config.toml
encoder_norm_position = "pre"
encoder_layers = 12
init = "xavier_uniform"
grad_clip = 1.0
Rows from block 6 of the encoder of a small masked image model, named by matrix and row number. Rows with one number belong to one neuron. Each number is 500 + 40 x the weight over its row's rms, rounded and kept within 0 to 999. All counts start at 0. Numbers have three digits each.
After each neuron's rows are labels from the 100 images, of 14976, where the neuron reaches its highest value: "patch colour" is the nearest of a few named colours to the mean colour under the peak. Only what is clearly more common there than usual is listed. The data: microscope photos of single blood and bone marrow cells. In brackets: how many of the 100, against the usual share in percent.
# fc1: MLP up (encoder.blocks.6.mlp.fc1.weight, 640x160), inputs 0-159
# fc2: MLP down (encoder.blocks.6.mlp.fc2.weight, 160x640, transposed), outputs 0-159

fc1.263:616506480521565527492495467467563504448482472456486505534471493496537476513510452543474580480492532467509537549488524525437520474495442597587491493432525438444507450487436519497523488491509418501572465476490489536489495562452459496508495492540551513451506531426449485551522479497478459556528545516470481504482491471476498491441508480513528536522538502526543558416494535538546604559443554495532509465441511516521508426437501426462511428484515585530551515477495448485528420508458452
fc2.263:493508504486446490521557509477529526520452467511445457500454509549469408482531512484452483552532510515522516444553508440555543557433456476494492474539498431481513520474538535557543573498597490473484537518489537423524534473439483493547501465543557560416527417438562498521541546444475443502510477458524526421516433488461465484488567451651499522529427519477503505475501499528441513555472455471491513546507537490520479479483548487535510548516500557562513464556473446521504485511495463
patch colour: white (62 vs 20.3)

fc1.308:520518470481480515544543446433526512574483545466433462542489457469474462523477570476453565455457458506536479543433513529521479487491502528584509532522511501488390531480524544529439453496505461560503407518522549519523442522548473531589472551534545492520498524484562404434498492495560497508463441539501546488486488531500527556443502518476510386445483472538501552458517533469494529562515496505502512545428479553495433544503425556499449485520454515541511529468501423501548530488451497
fc2.308:453490478475540433528507548459567499495492503455460444496525492475471498448437521465535476490482549526491501466506463470542536546523514533560478558481520453509509472457509557434532466510442507511485532514528501492471579467442461490552494510462514472351453407544497463550480521492521494492489478449487482514535520462536487449545462467697468491492456497553504484417509474456547450439482510440556500521533489515522451511578538489533526541476468490437466548446510487492513476521468505
patch colour: white (70 vs 20.3)

fc1.188:541445459488518552516472429508530456498431488458483555470496456553554492555504568440488509445484517557566430511426435538453534513438457547476521503546490500480520468545500579456441549539454551519524461441484535524490487553481449507527472546534459531521561530481484422512441490545471557539517440492556556483476448556455512571445456454444491561483480495570514460468480532506449542467512460549501482479501463519462537521455480530465473447480480470476583508483528455515464548535454572
fc2.188:476473457575533468495495501466482546486488465479499486501547514556487506451550462473487430479503505480505494506537471508484545562531455562544487485491554514459519548463465526475498438480486474562453487521515513545515533437502540551537492533431545455435488516557480473532513476545477488490562487459523505451519465494434476521541517433696437506554547442547512508441502526438503430464447515505426482502562538482510493513554513535521475521449518483441437562443495519552485465568465435
patch colour: white (96 vs 20.3)

fc1.370:520499512568441529478481505535405542498471452516550545540492469454483474564528536461494442478487438487567425516531509538533527514499504565537467440501539495538521525512480430479434461523499487549507520491521495500512451496491504470461428484542444485399458481498491491473475532475466498527469538557522505471529528503448508502470523496605526502470456540576519575380455511566540480452416592502436480441469480562496530455494431526465498484549455517553564505516476516436509465462510545
fc2.370:499513506548460515558508496561483522477517496458560473472473460489536475441465502514552428460541496454466502517516495514519494503543459477573517527462477528473499489487499491431440497535505496484488486474539467488548495459512486515486424547489491544296470476526472511523410548510463519537530471526514553506518472480475501463556530526688545485508484466508494470507537464518524450479493560475546449465541538461463520463535434481513485452501521561461436533485497539549492522526468426
patch colour: white (100 vs 20.3)

fc1.409:570555476450559564485495547480467433523462470478550527463467553529531483573468495495429489514540485453454495438474505472495530556485481471517478534567526444521447555510516556450491508531436480438561541514513458589512507542512495480559457468502477511520494486518502507480510447539535446550524515485563459523440524447539483524544484535507587405552453554546444485463477422552471523447503512547483561478518456558514429451439478483491471474526526525560435540503504534465491529575542558
fc2.409:486493480518454420474509552465561492537490554476444430474502543539437443515483554452487568463552476517525478453592501420462483580536553470545502488469438490473479465508511457475561527460461465525550471453479470569537584531559524505491504459544477494448551509497454462482545440511554568525475480456492494528446527440560526557549532479484442455473568464523542501495527475529512534566505532530478491445526564555487561467528544465542464537467554448517545505509525488462484457475460576
patch colour: purple (75 vs 22.8)

fc1.298:478503502465459527506557589494526452459514555433484424479558449444452539474522499522519533458500529533519466551554470539496561511556505460521576471526544488551462571524478466529539533522530442525565441560491449549497473566579523447536467468566558522472554430574553510520486493487576476464563524447500498462474527493459534436519539526499482506453517469474476453453488488515537515494472446513531504447544503524512433433495547517511547533498532499574544537472532433532509567553469441
fc2.298:512475479456450466469522577533528465482497566486473459578542515562523509490513597567512568559541494625508512514483513552543461438510545532446528518469526475536495468474524529441533587491506525521517574493535553540498500463480451482477501492526523508484485442570549507484487515476553521500447453509552438487518465497529466469531432492575506482549464439489501517447516542562525576489528469559570446569473465505538459528473547482534423503531506507542499544455515503440476573493422510
patch colour: grey (60 vs 22.7)

fc1.490:479413495505477551471486510511547484537469480519530508460447514417471506512518536447473476456522537509454518543464490551397444532486545579533509495402492494501510493528432528512568493525580482472496537473483504505545508534488540491587519532606547589479488498473513445440495546538540502497443512544472504420477469420497535433543493553559502517431447462492501473431534473556521544562486510477530504442431468520425469467511550502544474460461453476579518503465522469476514481486482517
fc2.490:446488538506507501455503520434436546526446484492506466527554496503508493552497480497555493467460494476505447512534500514580549456514471462501469547568481487514459505477499481499438511534551500454457507458522500451461525561548505587512529454485461529414448477560482508525468442519483504520526514477466456463499497527520508492529507520754493481495506506439505487460536489516461482543533490440490478495503413481564468514516476489480532552530551491521436488518478492463432537490472586
patch colour: blue (89 vs 7.6)

fc1.487:565535450555461481534474542476485431466566490434549549545459487524494467506462573416505518559557495498497505551457529451495548555483446500548538460578564481434529513548527522555499469569480561527525550463492444466416560501489555486479506500481469476510466438514551522419557559471500448472476449448453480527426545435531485455493484495526500467541445479531481526486482522480551492525514521534440562509441491519566487546459426481493558477504508488451505475538512464476510577452455511
fc2.487:516552502472470548487503565430435493559535536523462530561508470503496463568495486557468553490467495568510526461532483510521514464470578454488520492462505508463467494461530531442555559437435544571442469530451446500542473495516498535486491487549560574501460510546478433459532459473555499487494533516443527550540477533532464510481531552463444550535486549470492459519442425479474551553543528587430456414534551556514530526518468435565492476445545492499481459524558537516525559474494437
patch colour: purple (50 vs 22.8)

fc1.504:501513453498494514548522441558539494500502496479475491489549522493459469438524444554540534431533446514552494532514451545503486511436438511512594486585466567417504482527485532467432519498548416480582474562585397429499455571525492421483482475517445466481538551462467475520508495567496537545562516507445487529507461447529551560470522467500466501551575562465449489463426508465541500466495528527514479521513470498495471467501484476539504494523543559525521539472461448476567464502494536
fc2.504:477456442551525477475473533513461477444541517491527477495490500506511480522464459537541520532436512470495520496521525542484468506469511467513519494496476510452518517459536531518587494477491513467470467554482548451517521485442477496455523528479570473321489471483470537545508470469461495546529515541552468509499464506511437442479528512735503530472472447466519491440500517508556456502508492477493571479544525507548553524518482504543551561449475546541459532469470544524520512507455461
patch colour: white (47 vs 20.3)

fc1.219:552472488490515476474509560492547454452469499520486564459506490546515447510595413574513561509437527569477513446457462560505571406504506509535466505571513567454605432502470523503510492496550487513583476451557452468528538518509441542535482506497487489438544567493533560494458513559536457535498475494491488544483439455526514447509582466542512502569486448523486503494564507482493475539506478459495481531506504482542477407509495427481466478487543558550494479414465451517524520526482481
fc2.219:504518408515455417516485526459533535504469475487523503520497543499457486544438505494496501466517491558497535468572561544540449470415463537457465531528514432478439568498538489529561501439538547463482541417491593527477479440533522555495544477488442580462513473477530522503470485505459522559490526442505513454519442524448511485476556435552508393496511520460553466515477434459506489476545593530448565524459490542537505528534575521537439511461493509511576494542532478471493505484547544
patch colour: grey (58 vs 22.7)

fc1.52:505508478553479450487455528536483562474516574470484440531484434475496493534500469565516486466464479506432523564580505533523439490441461479463475492440524490524562415508563528501524515440442533530502501473474552410511511463437486570471493525553486513471466455509474558442563570511481516487526476504475482478424486505554485473458536514536549495478510441463475537560559457486535525516508516531500441521470546438555562563564555455524482432541495500511439476529567584549453550495439535
fc2.52:541528501475454492508562496433494480479563463579549482523477475509505443519580522544453490445542490475453496457453567508517547458528507462529530449525544549458524534449491521523479581547442475540526494533477487439488449449524500480446485476546527531608493548556528524508490545551517524556493455462448546439512553506513488503519534474356510519519503577478567420564522472524540471527521505581482521464466518467557440428522549515489531504539441545496527522560504498512517506508517446
patch colour: pink (54 vs 25.2)

fc1.466:538481501451561502507526446549526472535526479491431537466548496523457474438553481555462512471454553471457557479503439481531481508543550551511448442548434494483474452555476505529546503477542537515526471484465486557503504485505534520484503437437462435453505464478506445500444475488595446561542441483451523491572519477465479460464519509507515446513541487449524429545490474515523453483443519483418574579564525564530479561477469458539546537423447497524557520578546528460520507569538491
fc2.466:488567479468427537536570456531532474522543540516526554563474509530498485495445540485511466521449505497452513464484533519560508485457475530445493549454527521497494580582477529545459499457502500560457485532480588544532445530482505556511472448431443527411464529448539557528545527536488554515529516508466474438501454446490510533493524502684478536530543445516482497474519504513535505429453511547441463475448550451548498518527478564468552523494495494470500512434504511546510537525488465
patch colour: purple (50 vs 22.8)

fc1.252:465440574514538465448489483521469483567431423504513531470436490517521437513533485501562493429483532455534473507533490578463493490434536483550494440506511569492544461433464430491451430427489530470542440555513459429543459547475538489550448482506435457439502488462502508481547490454468526540490486550486488542508472531466543546443555592496442495462495477462456506465503525472522571551519450513564510497548512532519507533464466435445498501471485518538453562491459508546546506465413468
fc2.252:458525515459511486567458499474539512459434485483482498526468523550469490543537458549516460548520513533457478478528443524466497499461406545442510486520446507541478479519467483437464447472494520502495551469498552498449513503511489462503487461527502523291465503487457540475549486525502549472464495445471430555484515511521471474527536514678493520505559474440424457437497462443486483444440478525490502566491539469552496484513513458484499483517517522473449482508507456555516492479518512
patch colour: grey (86 vs 22.7)

fc1.410:444439537530481563445501531608517495524476436482488410444496454477513518519479632526501506607492433511504515496524500537538457520503508502527525490505495490556568613481471515522453497515518458475444488531395533512485533550533543492538479504455498437459514488495508524433507541435527503491477482554514503381470586453516517548507469576506559510562459499474521517484518522523489477516484472547515506465442474480520479487466417560520523517502506512501497420553470516494478519530432511
fc2.410:444447488462500533482472490517507548450451511451579524486467496458486542531453465506453555446437558546505563468502500482497484497463473480585519501529538550538492471453550465523557475528530469484536570511469481540471487388498551566495541502503557499469483431491575530525453518512450516472549508571522421518493491454524515556463574457555523523543427519488483513521479481428525517388469543446463466545514523498527522441554567434464527457441468537468462443540512535449468505498470481
patch colour: grey (46 vs 22.7)

fc1.488:460506512529436554447554551484424436487544494453477541573528525502544565529431493428459515554470539523497538509450501441533506480445478542480549456569490517515507555521494565496487468451518544546479556464453431535514508463507495510443515459542454437530514451452476596551474488465495556544450452522464524556561536562548507521543482548477469554538454539493439449494488457511479497507557504560466483538511497457538465518542439459445459543476508403482453449530477547503514471502473546
fc2.488:494537491521531434500529475486499521538587488498513520520448493479490555495486485437546483497480503546520532498491537463498477504546519447454536448475488516536530488442499515470469454489502492469522446505520470535487510542480447445474493524475544486668485500528475437459451515544479485512455444482518555471525566516564500470543550539288530494475539541485520495513486454478477500568582518488556478465429516529518550473526457475440515498520549429486487556470501478480533462432490518
patch colour: blue (35 vs 7.6)

fc1.19:503519465569446530548534465568471442513496479441532478508556520465488558512468491553513497508539505500521481551539493449485487487484511495475473539507432556509551515558526455537430500486561548483451470482457476458549549551570540536480549492516454438529467462515445510458566571456466453538475435494491505548410447503520508438524549523529447498497526477479444493465566508483543469483533420465539436543530550443491459581519468489482570451474476514519493408577534470545489457575462543
fc2.19:462535449439553493520589535493542536484619528516483483458492477498446509484480442448498509422448557498512538461505566417466479449550540482571498529485536464532448490493555526557458544495527499506517458475535483511487517493437482526453536487492460506607554527536443476476552538537434461468470483554464556517448493458480545528464570525431475516520467539475495556435459523462517445484548570541507529497470518491524514492467439561466516447534532444504534518462452478544460494555440452
patch colour: blue (43 vs 7.6)

fc1.554:507473497476460559482545593593454500484523446486487494504566522449538546509502493471529491532499452556497480474437508543515497396534502483565456460540477528486659454518474519534470546483497488542478480519500476558516525477558514481512558517492449388468562508548535504474509567537567510482464475514512484458481484434533516457542512473560549497412451515520471489519518485499469487460478516448496493527498493529558422515486373501505500479500523440586547501489446481510481556493482498
fc2.554:396484501508485460512484480429490577531500466538495461499450472491485521536547487434509511480468602523550549436505516435536471490451541548435450416482465499506486557503498510477496474419520506483494543488496512492453545509455507527478511451552498468485450411477528451425560472486468450539468473412488518450430506482510510574485512458602447487527487467452548464564516537486481472495534499466497579562500491582554501580484549478470528523471471458450534479461484456483484461431505522
patch colour: grey (50 vs 22.7)

fc1.235:503540474456561547526562489488448551504520506526522490463484440432457557444551459491531445484526469515486570489562495573498493418486559548458497530510506475545525475496539455468434430438553523502514463496473523470443454463494454507451435504529579468449529535578471574556486528518555446470511509515446492551433563498433490500440468439469533592500528489536469455556421537485522462518547542505444471526461528510470441495514478498514472556535484487476447444551475485565518504469492537
fc2.235:557469530528515475565512492555499517447534506490467449463486504422544516578456476433505545552547530539538508482468499423463559482446525448478479460486444538552548462520527450543463537464451486479510435438482424449509487560512428497547435521496452458576444548423451524494508463481491463512451453460480483518535477503468530526504471508378417503430524501556504460528470561456460486502501523514503481507462447471539490521483562474550503469480481529526539565523552478543489552442460444
patch colour: purple (55 vs 22.8)

fc1.627:475506436462544490458511508593566518481522505491484494468559529449503558465450522448430483566492507486536476528422526554493470415492552575454514545465505467550592558473503489482399490497557535488559474526512556488522456567468445553559566552521475557521486540571535551470439488480435443495498445535503513500530484506505465517513494530485560493532517523557509501442535531525541517555522495461555467461461510528490553433518414460517566460474486502492480476502430511461526486505568537
fc2.627:483525521556559479502482470495568507497511515483474412540493460540489519499496465449510505509467507548458547417523406460504550505568442540548437476453488492425490516499550464557574503542546526453535451500455475486493486463508518554523542530514536448379454510480439561503547523555523528483516532507503482478530520475520536482557432480602498487488478512529426480468429488553567467503505546435569519494529463463487521510559477406510514575583480444521503482530518445518501516458527516
patch colour: blue (30 vs 7.6)

fc1.562:495556444570438538500550553422443551528488514501469537492520447504458484481442503479438457445529504549510505511486453510466570503557468483557440467501484435557542534434503475480506511541549440455566470446515489544518506445453486530558521519533450487551468586543501484567532466537487563477486552476528525526454486527484484433445442523545511388442480481525532515484464535518467486563475464530493474476453537566526489501492446502540499465443550480524481550572492518507450579536444551
fc2.562:464535509425499461524499497529514522539500476516475453566463496518478595480473534597526526507473542494541455470571542466547431532562479552481519530475483517489516526463508446447546462485486544532497522538424498467520484440505516492509495570451516484418441565474548416461526461460481507517450478477470519546473445558514433480523497530634485505471469534546453484544543528449457564509454496541504521477541446501539533549556534423527459480470565519449496545452497473423463482485448500
patch colour: grey (51 vs 22.7)

fc1.330:510520520561518534521554547568465525534526490564520503527494557602434539432496494485497526510513517524437514432478477563521476495464553516464450560478517575474463513472567449470546486545516490467455548573460557547476463549528541485529490460526571481495487526548521525549450433554488530543576525512492526504556450517473481479542538545522485490477469481490561490459490545513512430576543437433504493533524500447476461484436408552462477554455437531475539562530534498546498508441448478
fc2.330:455479399462469502439516476415515537455448551477486491483503494479512488483482561558546507471497534490508488504531493446514496464560484474522464483586470518515488456515546520483501508452453510393533581536446498467530504461437466450519509525487471427407463484471534486504485512488481521505505540538553503540524458431487436421489484515570548476480495544535420425453480562488521538471485525529464563508480462433571470569536561471525484572531524505449412546472514578468470492518490548
patch colour: blue (65 vs 7.6)

fc1.545:546464529506486449529530473481566498503513559531471493445450494507499474466486537554563462542510454456471518416547571472411398535489504471523482467445436487492545468437543495493501545490438586453506470444566521462442452493511517469503548473471535512511478452570536546488544433466577468535536536470547471525464545476519516457486510462484460567528466488507449526473467503533519442473487474509489542514521548514567524520445533560487551450539490379462451519490542564465454500481447463
fc2.545:512564450445485465504449512486456470441580481538471497458466520489448455541452543467445476497545533500489501536559522529459518519449509469546441522475491478484465475444457465472526534548548437479450467478495434537484515480469451503486481531482492451655521521525476506522458520579465454470434464457458534447524521478469465509481542531325510517447534546510438496502487516524519532483560452465464462468503467465534474445513512536557526467487533556491460523530554485514541488556474547
patch colour: blue (30 vs 7.6)

fc1.106:448462518521511549509484515525498462556507452534498508421480533448488560504419529484508510543517568532516485410404454528522440471448496524507492457533482540564480536556516498488419513529520461505524529515486585564466499421534594449461604518439451481446538558512512508402486557504494457502515492509526501452439538470532539542518478496542563402516428553501462484503487496508475452424475483523506441543485505532559445555538499551522483517470516484509512454497465502537461519511535509
fc2.106:418534409456495549539491515480514528478529452484450488437501510474444549473470472520466552481457550503535544455524540500537516465480488481500441464435531477480421518468502453504552532443541492528493510499540587491511523481440470503453554478543511541454481409440479500469571530524522523514470521531519475476508509476443476520458532443635440504491510496423529426483454448455502534498555490521479598506550506497516544594556601517530497489455521496472524535491464437477519499478559482
patch colour: blue (35 vs 7.6); brown (25 vs 0.7)

fc1.95:460462527551492490552451465495510419441484488506483551525452508529449430532506558453551564506441463501493551528475561562496504419548478551520560551478469469543546584430509568514422485474474470533495425537470503532489498507459545504541448474480511523455517484541483447507497499485476528430492448543555586572451436532481459487438454552468506428527535525459556518463557546523440452461545491494505542547499482518537496530508427498430459525450457521553514514550506505514479525509456538
fc2.95:485511500510541475524500479487571542471512543533472479462490461533508561474460541482545467480442486501516518433570474423552462530556486549474520535429543497507497459526530439459576444509473506533462545536542489461453546513485442465467498553475556480390529467467523498486481517532497570554433482492490458508546429480489481512554540439674541530555532466454491478433474477467541482433512478537520502521505506449549555577523506502499512547463501464454450473475508481485550453531463483
patch colour: white (78 vs 20.3)

fc1.529:446535476464533538488500546571569484563533453479564474496475550486544482471449510443546455473440470476484554451452514541525428522543514499490541524495579478512523510501539600489515545534468423482519548572439445554510434562547572519521493480564419515485523481419447487469502458465503486448533487459504443525476497538533464415460587523503524466466459531481563480460527511497554487523503550513496496481544543570480459544454527486579453545480517482486467438526435492484485518506535482
fc2.529:569473530519469533499564545480435474521447473533565448465541434533543497428446564489545532561524544502534457494458463465472527536492452521463474468520518465546458524510572561576571494441562557492533497519447474504450486535531563551570563513451442497564476509467502441432542464551473572494542554519553439486512499549446496538453485480465533479487482548465505518436471499454475506443564466501451562504481500480463522516461447476485454464497536440491486559535450496479535447501519453
patch colour: pink (98 vs 25.2)

fc1.426:512456543460531499546551486451495441509496484528588501412499497439476502470529547442477540511398624487522540463427448504456465434549534469500499512554556461551507497502434528490491446484510527528499569551481512555563475437508543540463535526422468405538520506421426527419455499485544507452524491479566522533516516503503479555487468474556509452490522512581464551486538518497475446501465520466488475503499501497527490468452512452512538492523518482549471507482496588484534500550449550
fc2.426:509513507453460447511583503494465465422538569496493551480518506560495545422437460493504485522469449489536570545506569446437439485501494481494464446421550548480490463567437428554572570542569488543441457542472489496481471476420499552459508464488518580545515506497479455460520551484468559499459525509472517530488522559582507516469523510548513478532566469544496487506443507513561445585560445546468509475537493517447506443522514488516510524470498458485505544545441472498482522481460549
patch colour: grey (53 vs 22.7)

fc1.486:468462518499493504464525531472473489521511511555477509452549519511541555518461431469516487518514529508536457537423481524502465463539500470576528524588474554504575435508515582487472559476538451573520567507524446548502521497473517471471538534529510395430517500532497478488561495489497445478482453516527459421476472480510508531501482465606544574359466506510501518455502538554487483552460453509455492492469495518593426464491456496427511543474524462495495437464449494559497523455458519
fc2.486:433447463435478495506494455525469544485484484495472516438566495493471597482497482469455537517484560490507512519575464458512524517470526514546511498522550473438480532453454502520537513470544498470520471499448514518517586529493481464487545493519499400377517455515500510445561492480525469513525525536512459464431460450448449547459575555642437486474514465452456512457530532491535547498567540433473508469476515575531480523550534513446461531430519459531517450543510494502464457536480554
patch colour: brown (31 vs 0.7)

fc1.333:480445489475536526511502468555418491498405511543630565486512487509540462484547503499495477432566518477473514543487458505561524530487522509558507500455510506511505523506520486539480543469577525525562466499527515495558475506515555444504437537516477430404502511425547398501480541446518413536499447577547561510510465427538532551485513553602524497468511532549543502467510502537483520475487483478484448459527552520457473445422494479439469497518511486558518499516432483520503535504446495
fc2.333:596508548485460512519515485494535494481516444505605513499452532472512494451550572534502475515460480489480500536582506471498495530582468526448533470460506492494520517540464535512496491488534494474475505514494505501531509551470516523458464489584500483329465507419545457479501519463514528461415540471547554498510459491486517500508532503659487587503530500574509520497522530483471563583531487469538437412489509510478513460549494453475487474497494518483484478533537491462457539535434451
patch colour: grey (77 vs 22.7)

fc1.511:479508443525541442485543514546515543512508502474497467544407480492526473463431459482547532558477512547578505458547477545443595479423510513544481534525483401487475463483472485570462421541507453519465439454485467475455465564556577547484499453548479445507507537493445532466505565542514436523466471467545506477579469514507547473496538454502496520530475572489474450492444569513480461451429458447473535548489492509510524458519503502568525478454521529465562554535529548502582499491500466
fc2.511:492462503523519515499498482483492465477437521525587485463481472540469506557525535423544521493494494452459527508521554505542451438547496503494564544510558483433551544576528466502461492468473519507508509482519531456509521505475472471480513534506564504481512436472442534564559513494439470527450485532544453534519514443439567564521525416468420448497540474541433507604526446476517497505510462489529416556573518461497479531452575534497503451503488544427512496432542569561532430537532562
patch colour: white (93 vs 20.3)

fc1.187:552508468438440518543466479549381513441537481506570575456455542472503482494542475460468428493547417466498436548541466499494530443524514524586449494509474487474455476507511462530510490473540466486597506420527453504542475496500553454558476476503499469518468483477521464463539474475502536472443466550484566518478421466465504463548507399560519490450521512532495553441541546488543493566507488455564493565517524509515473426496471531570502436529522540574515445496516500495491464476492463
fc2.187:516472545442512498545539480488442491461529583516454550475460517481505563478467484556518515502510507439510488507540508512525500528557549523508523457463550502496546458550504477532500479522444493486528591436469541487543522435445471534508494518459467498375552467515528538522509469506499516478605459521483437490464458535471487516454493486670470492529456516452482438437515419499537479457458496465532576468516457473480454581534477494468545532447513477512512502409522463536513538533479545
patch colour: white (48 vs 20.3)

fc1.531:495460539474537520493485582565508458544430481591487521456416463528536439484556522476482483521483529402507487580454477513515431462445533471580504512556542489527517498540468537467459482542541454486543474557523469490532478584529530445539460557551504547448485534498479518465511556454538427529520465558480483406532490441544532561530502531554502580451512518515556535477488474552478510518422492496564503468550452469516472477497426484477471538488510540546479513489431523558517529520512483
fc2.531:478456504498491486477461468455533563488433460513555514511447476491497567473487478537552492490506531483508572504579504505459525519530450561450476492467516516498470545510500536506548523447525541505495544473433489496464518529469449515535530466494492462371469540477480510435508503444510565582474490450522485554529573494525551508535545492735500510449497450483466465490530453473538491464559525504504501506451467543485548471542506477554536486526518494441473520468466523463517525487496552
patch colour: grey (71 vs 22.7)

fc1.264:488515495554526477501475483494455449489553440538569484534566465461559535497556445556490448512523588450536478472434469470532494477502440534539555563534493527534573489535450482499499520499489556553512590514480525542441435511443578481451455463459496469487535480457539520403470496537475562546471501505525484527430473494488488483457495439506488496497476517465552502551470429541450525496538482561456530474537476530436513442468489547521480574514549476454514567520551467508580565522535572
fc2.264:461479508541531446448509498533542488444501534525538451439464457469494571509520543548449512530464438506547525548555549578492472560428437564446574559489475507522486505511447430516470563509455578501540532477565471454487444523452471478426471477519533539510549532483528455567464530530480509445481459449536453490544502588555473493456458500546518543531463472461501440498553581561458486486499504447533479515504497511455557494477433541453513511449518452469578504518504490505440489463445503
patch colour: white (60 vs 20.3)

fc1.590:536502528541435439464472530477541450606487498515517473487507432513552446490508481525480537470473545492502505485502457472512510469536493563508546527461550509464564526512525568472512480549476496514590458469493470540496461538551490441524456496558499542459568517504525543556550498453540519503436469487463455495531505442569452413560509533543506516435461517468497451520508501562510551490527537475501489440417440555590523518450444443542561545528456549471488496500530453434419548554524446
fc2.590:508560541486505401480495482457512497512450520436514459543509523563487500544484533512459499542473478589541476449558469445579501494434412497432516466457519491525488492471511501549499503536573593519459515448450556552564544475532469433549517459555453520425538507531476431431481468471485424495541533428554505516523510506566548454545472484542496564470470446428450498500568451500503501455527528554551496499515500550485480529479494467471499524494543457482515516522458523539463468418496461
patch colour: grey (46 vs 22.7)

fc1.610:544551447569525511532529480459518548509502445508548497528539550558507435456519486482552534474544483548500521524506544547527488520506502551538565523473458501552459568450499496488479501519453457534576430450554439524455417550551514576527470524508458454456520470493493464478467469540453521489572523549457480577493468554483549451446445537538574435497472459563476526510441505476564577522499519485531437522459490488527490535482439495505510475574494551462479563449556436465530446504536543
fc2.610:533493492560450500494488475464544563492481479498536481491555506501533528453460466501468470548528465454473469450509484559493537460531480553463521467490503517449532513471475417505565507550496473488545514471547536520513535463455475552511511476521524567351486520468470507494517498470452517517514510457465461484501469474540420525507508479747528532500545463463506533448516477519460514477430440520500536470522534526506491559511482498453514569486471497480576471520516492501526528468480437
patch colour: white (80 vs 20.3)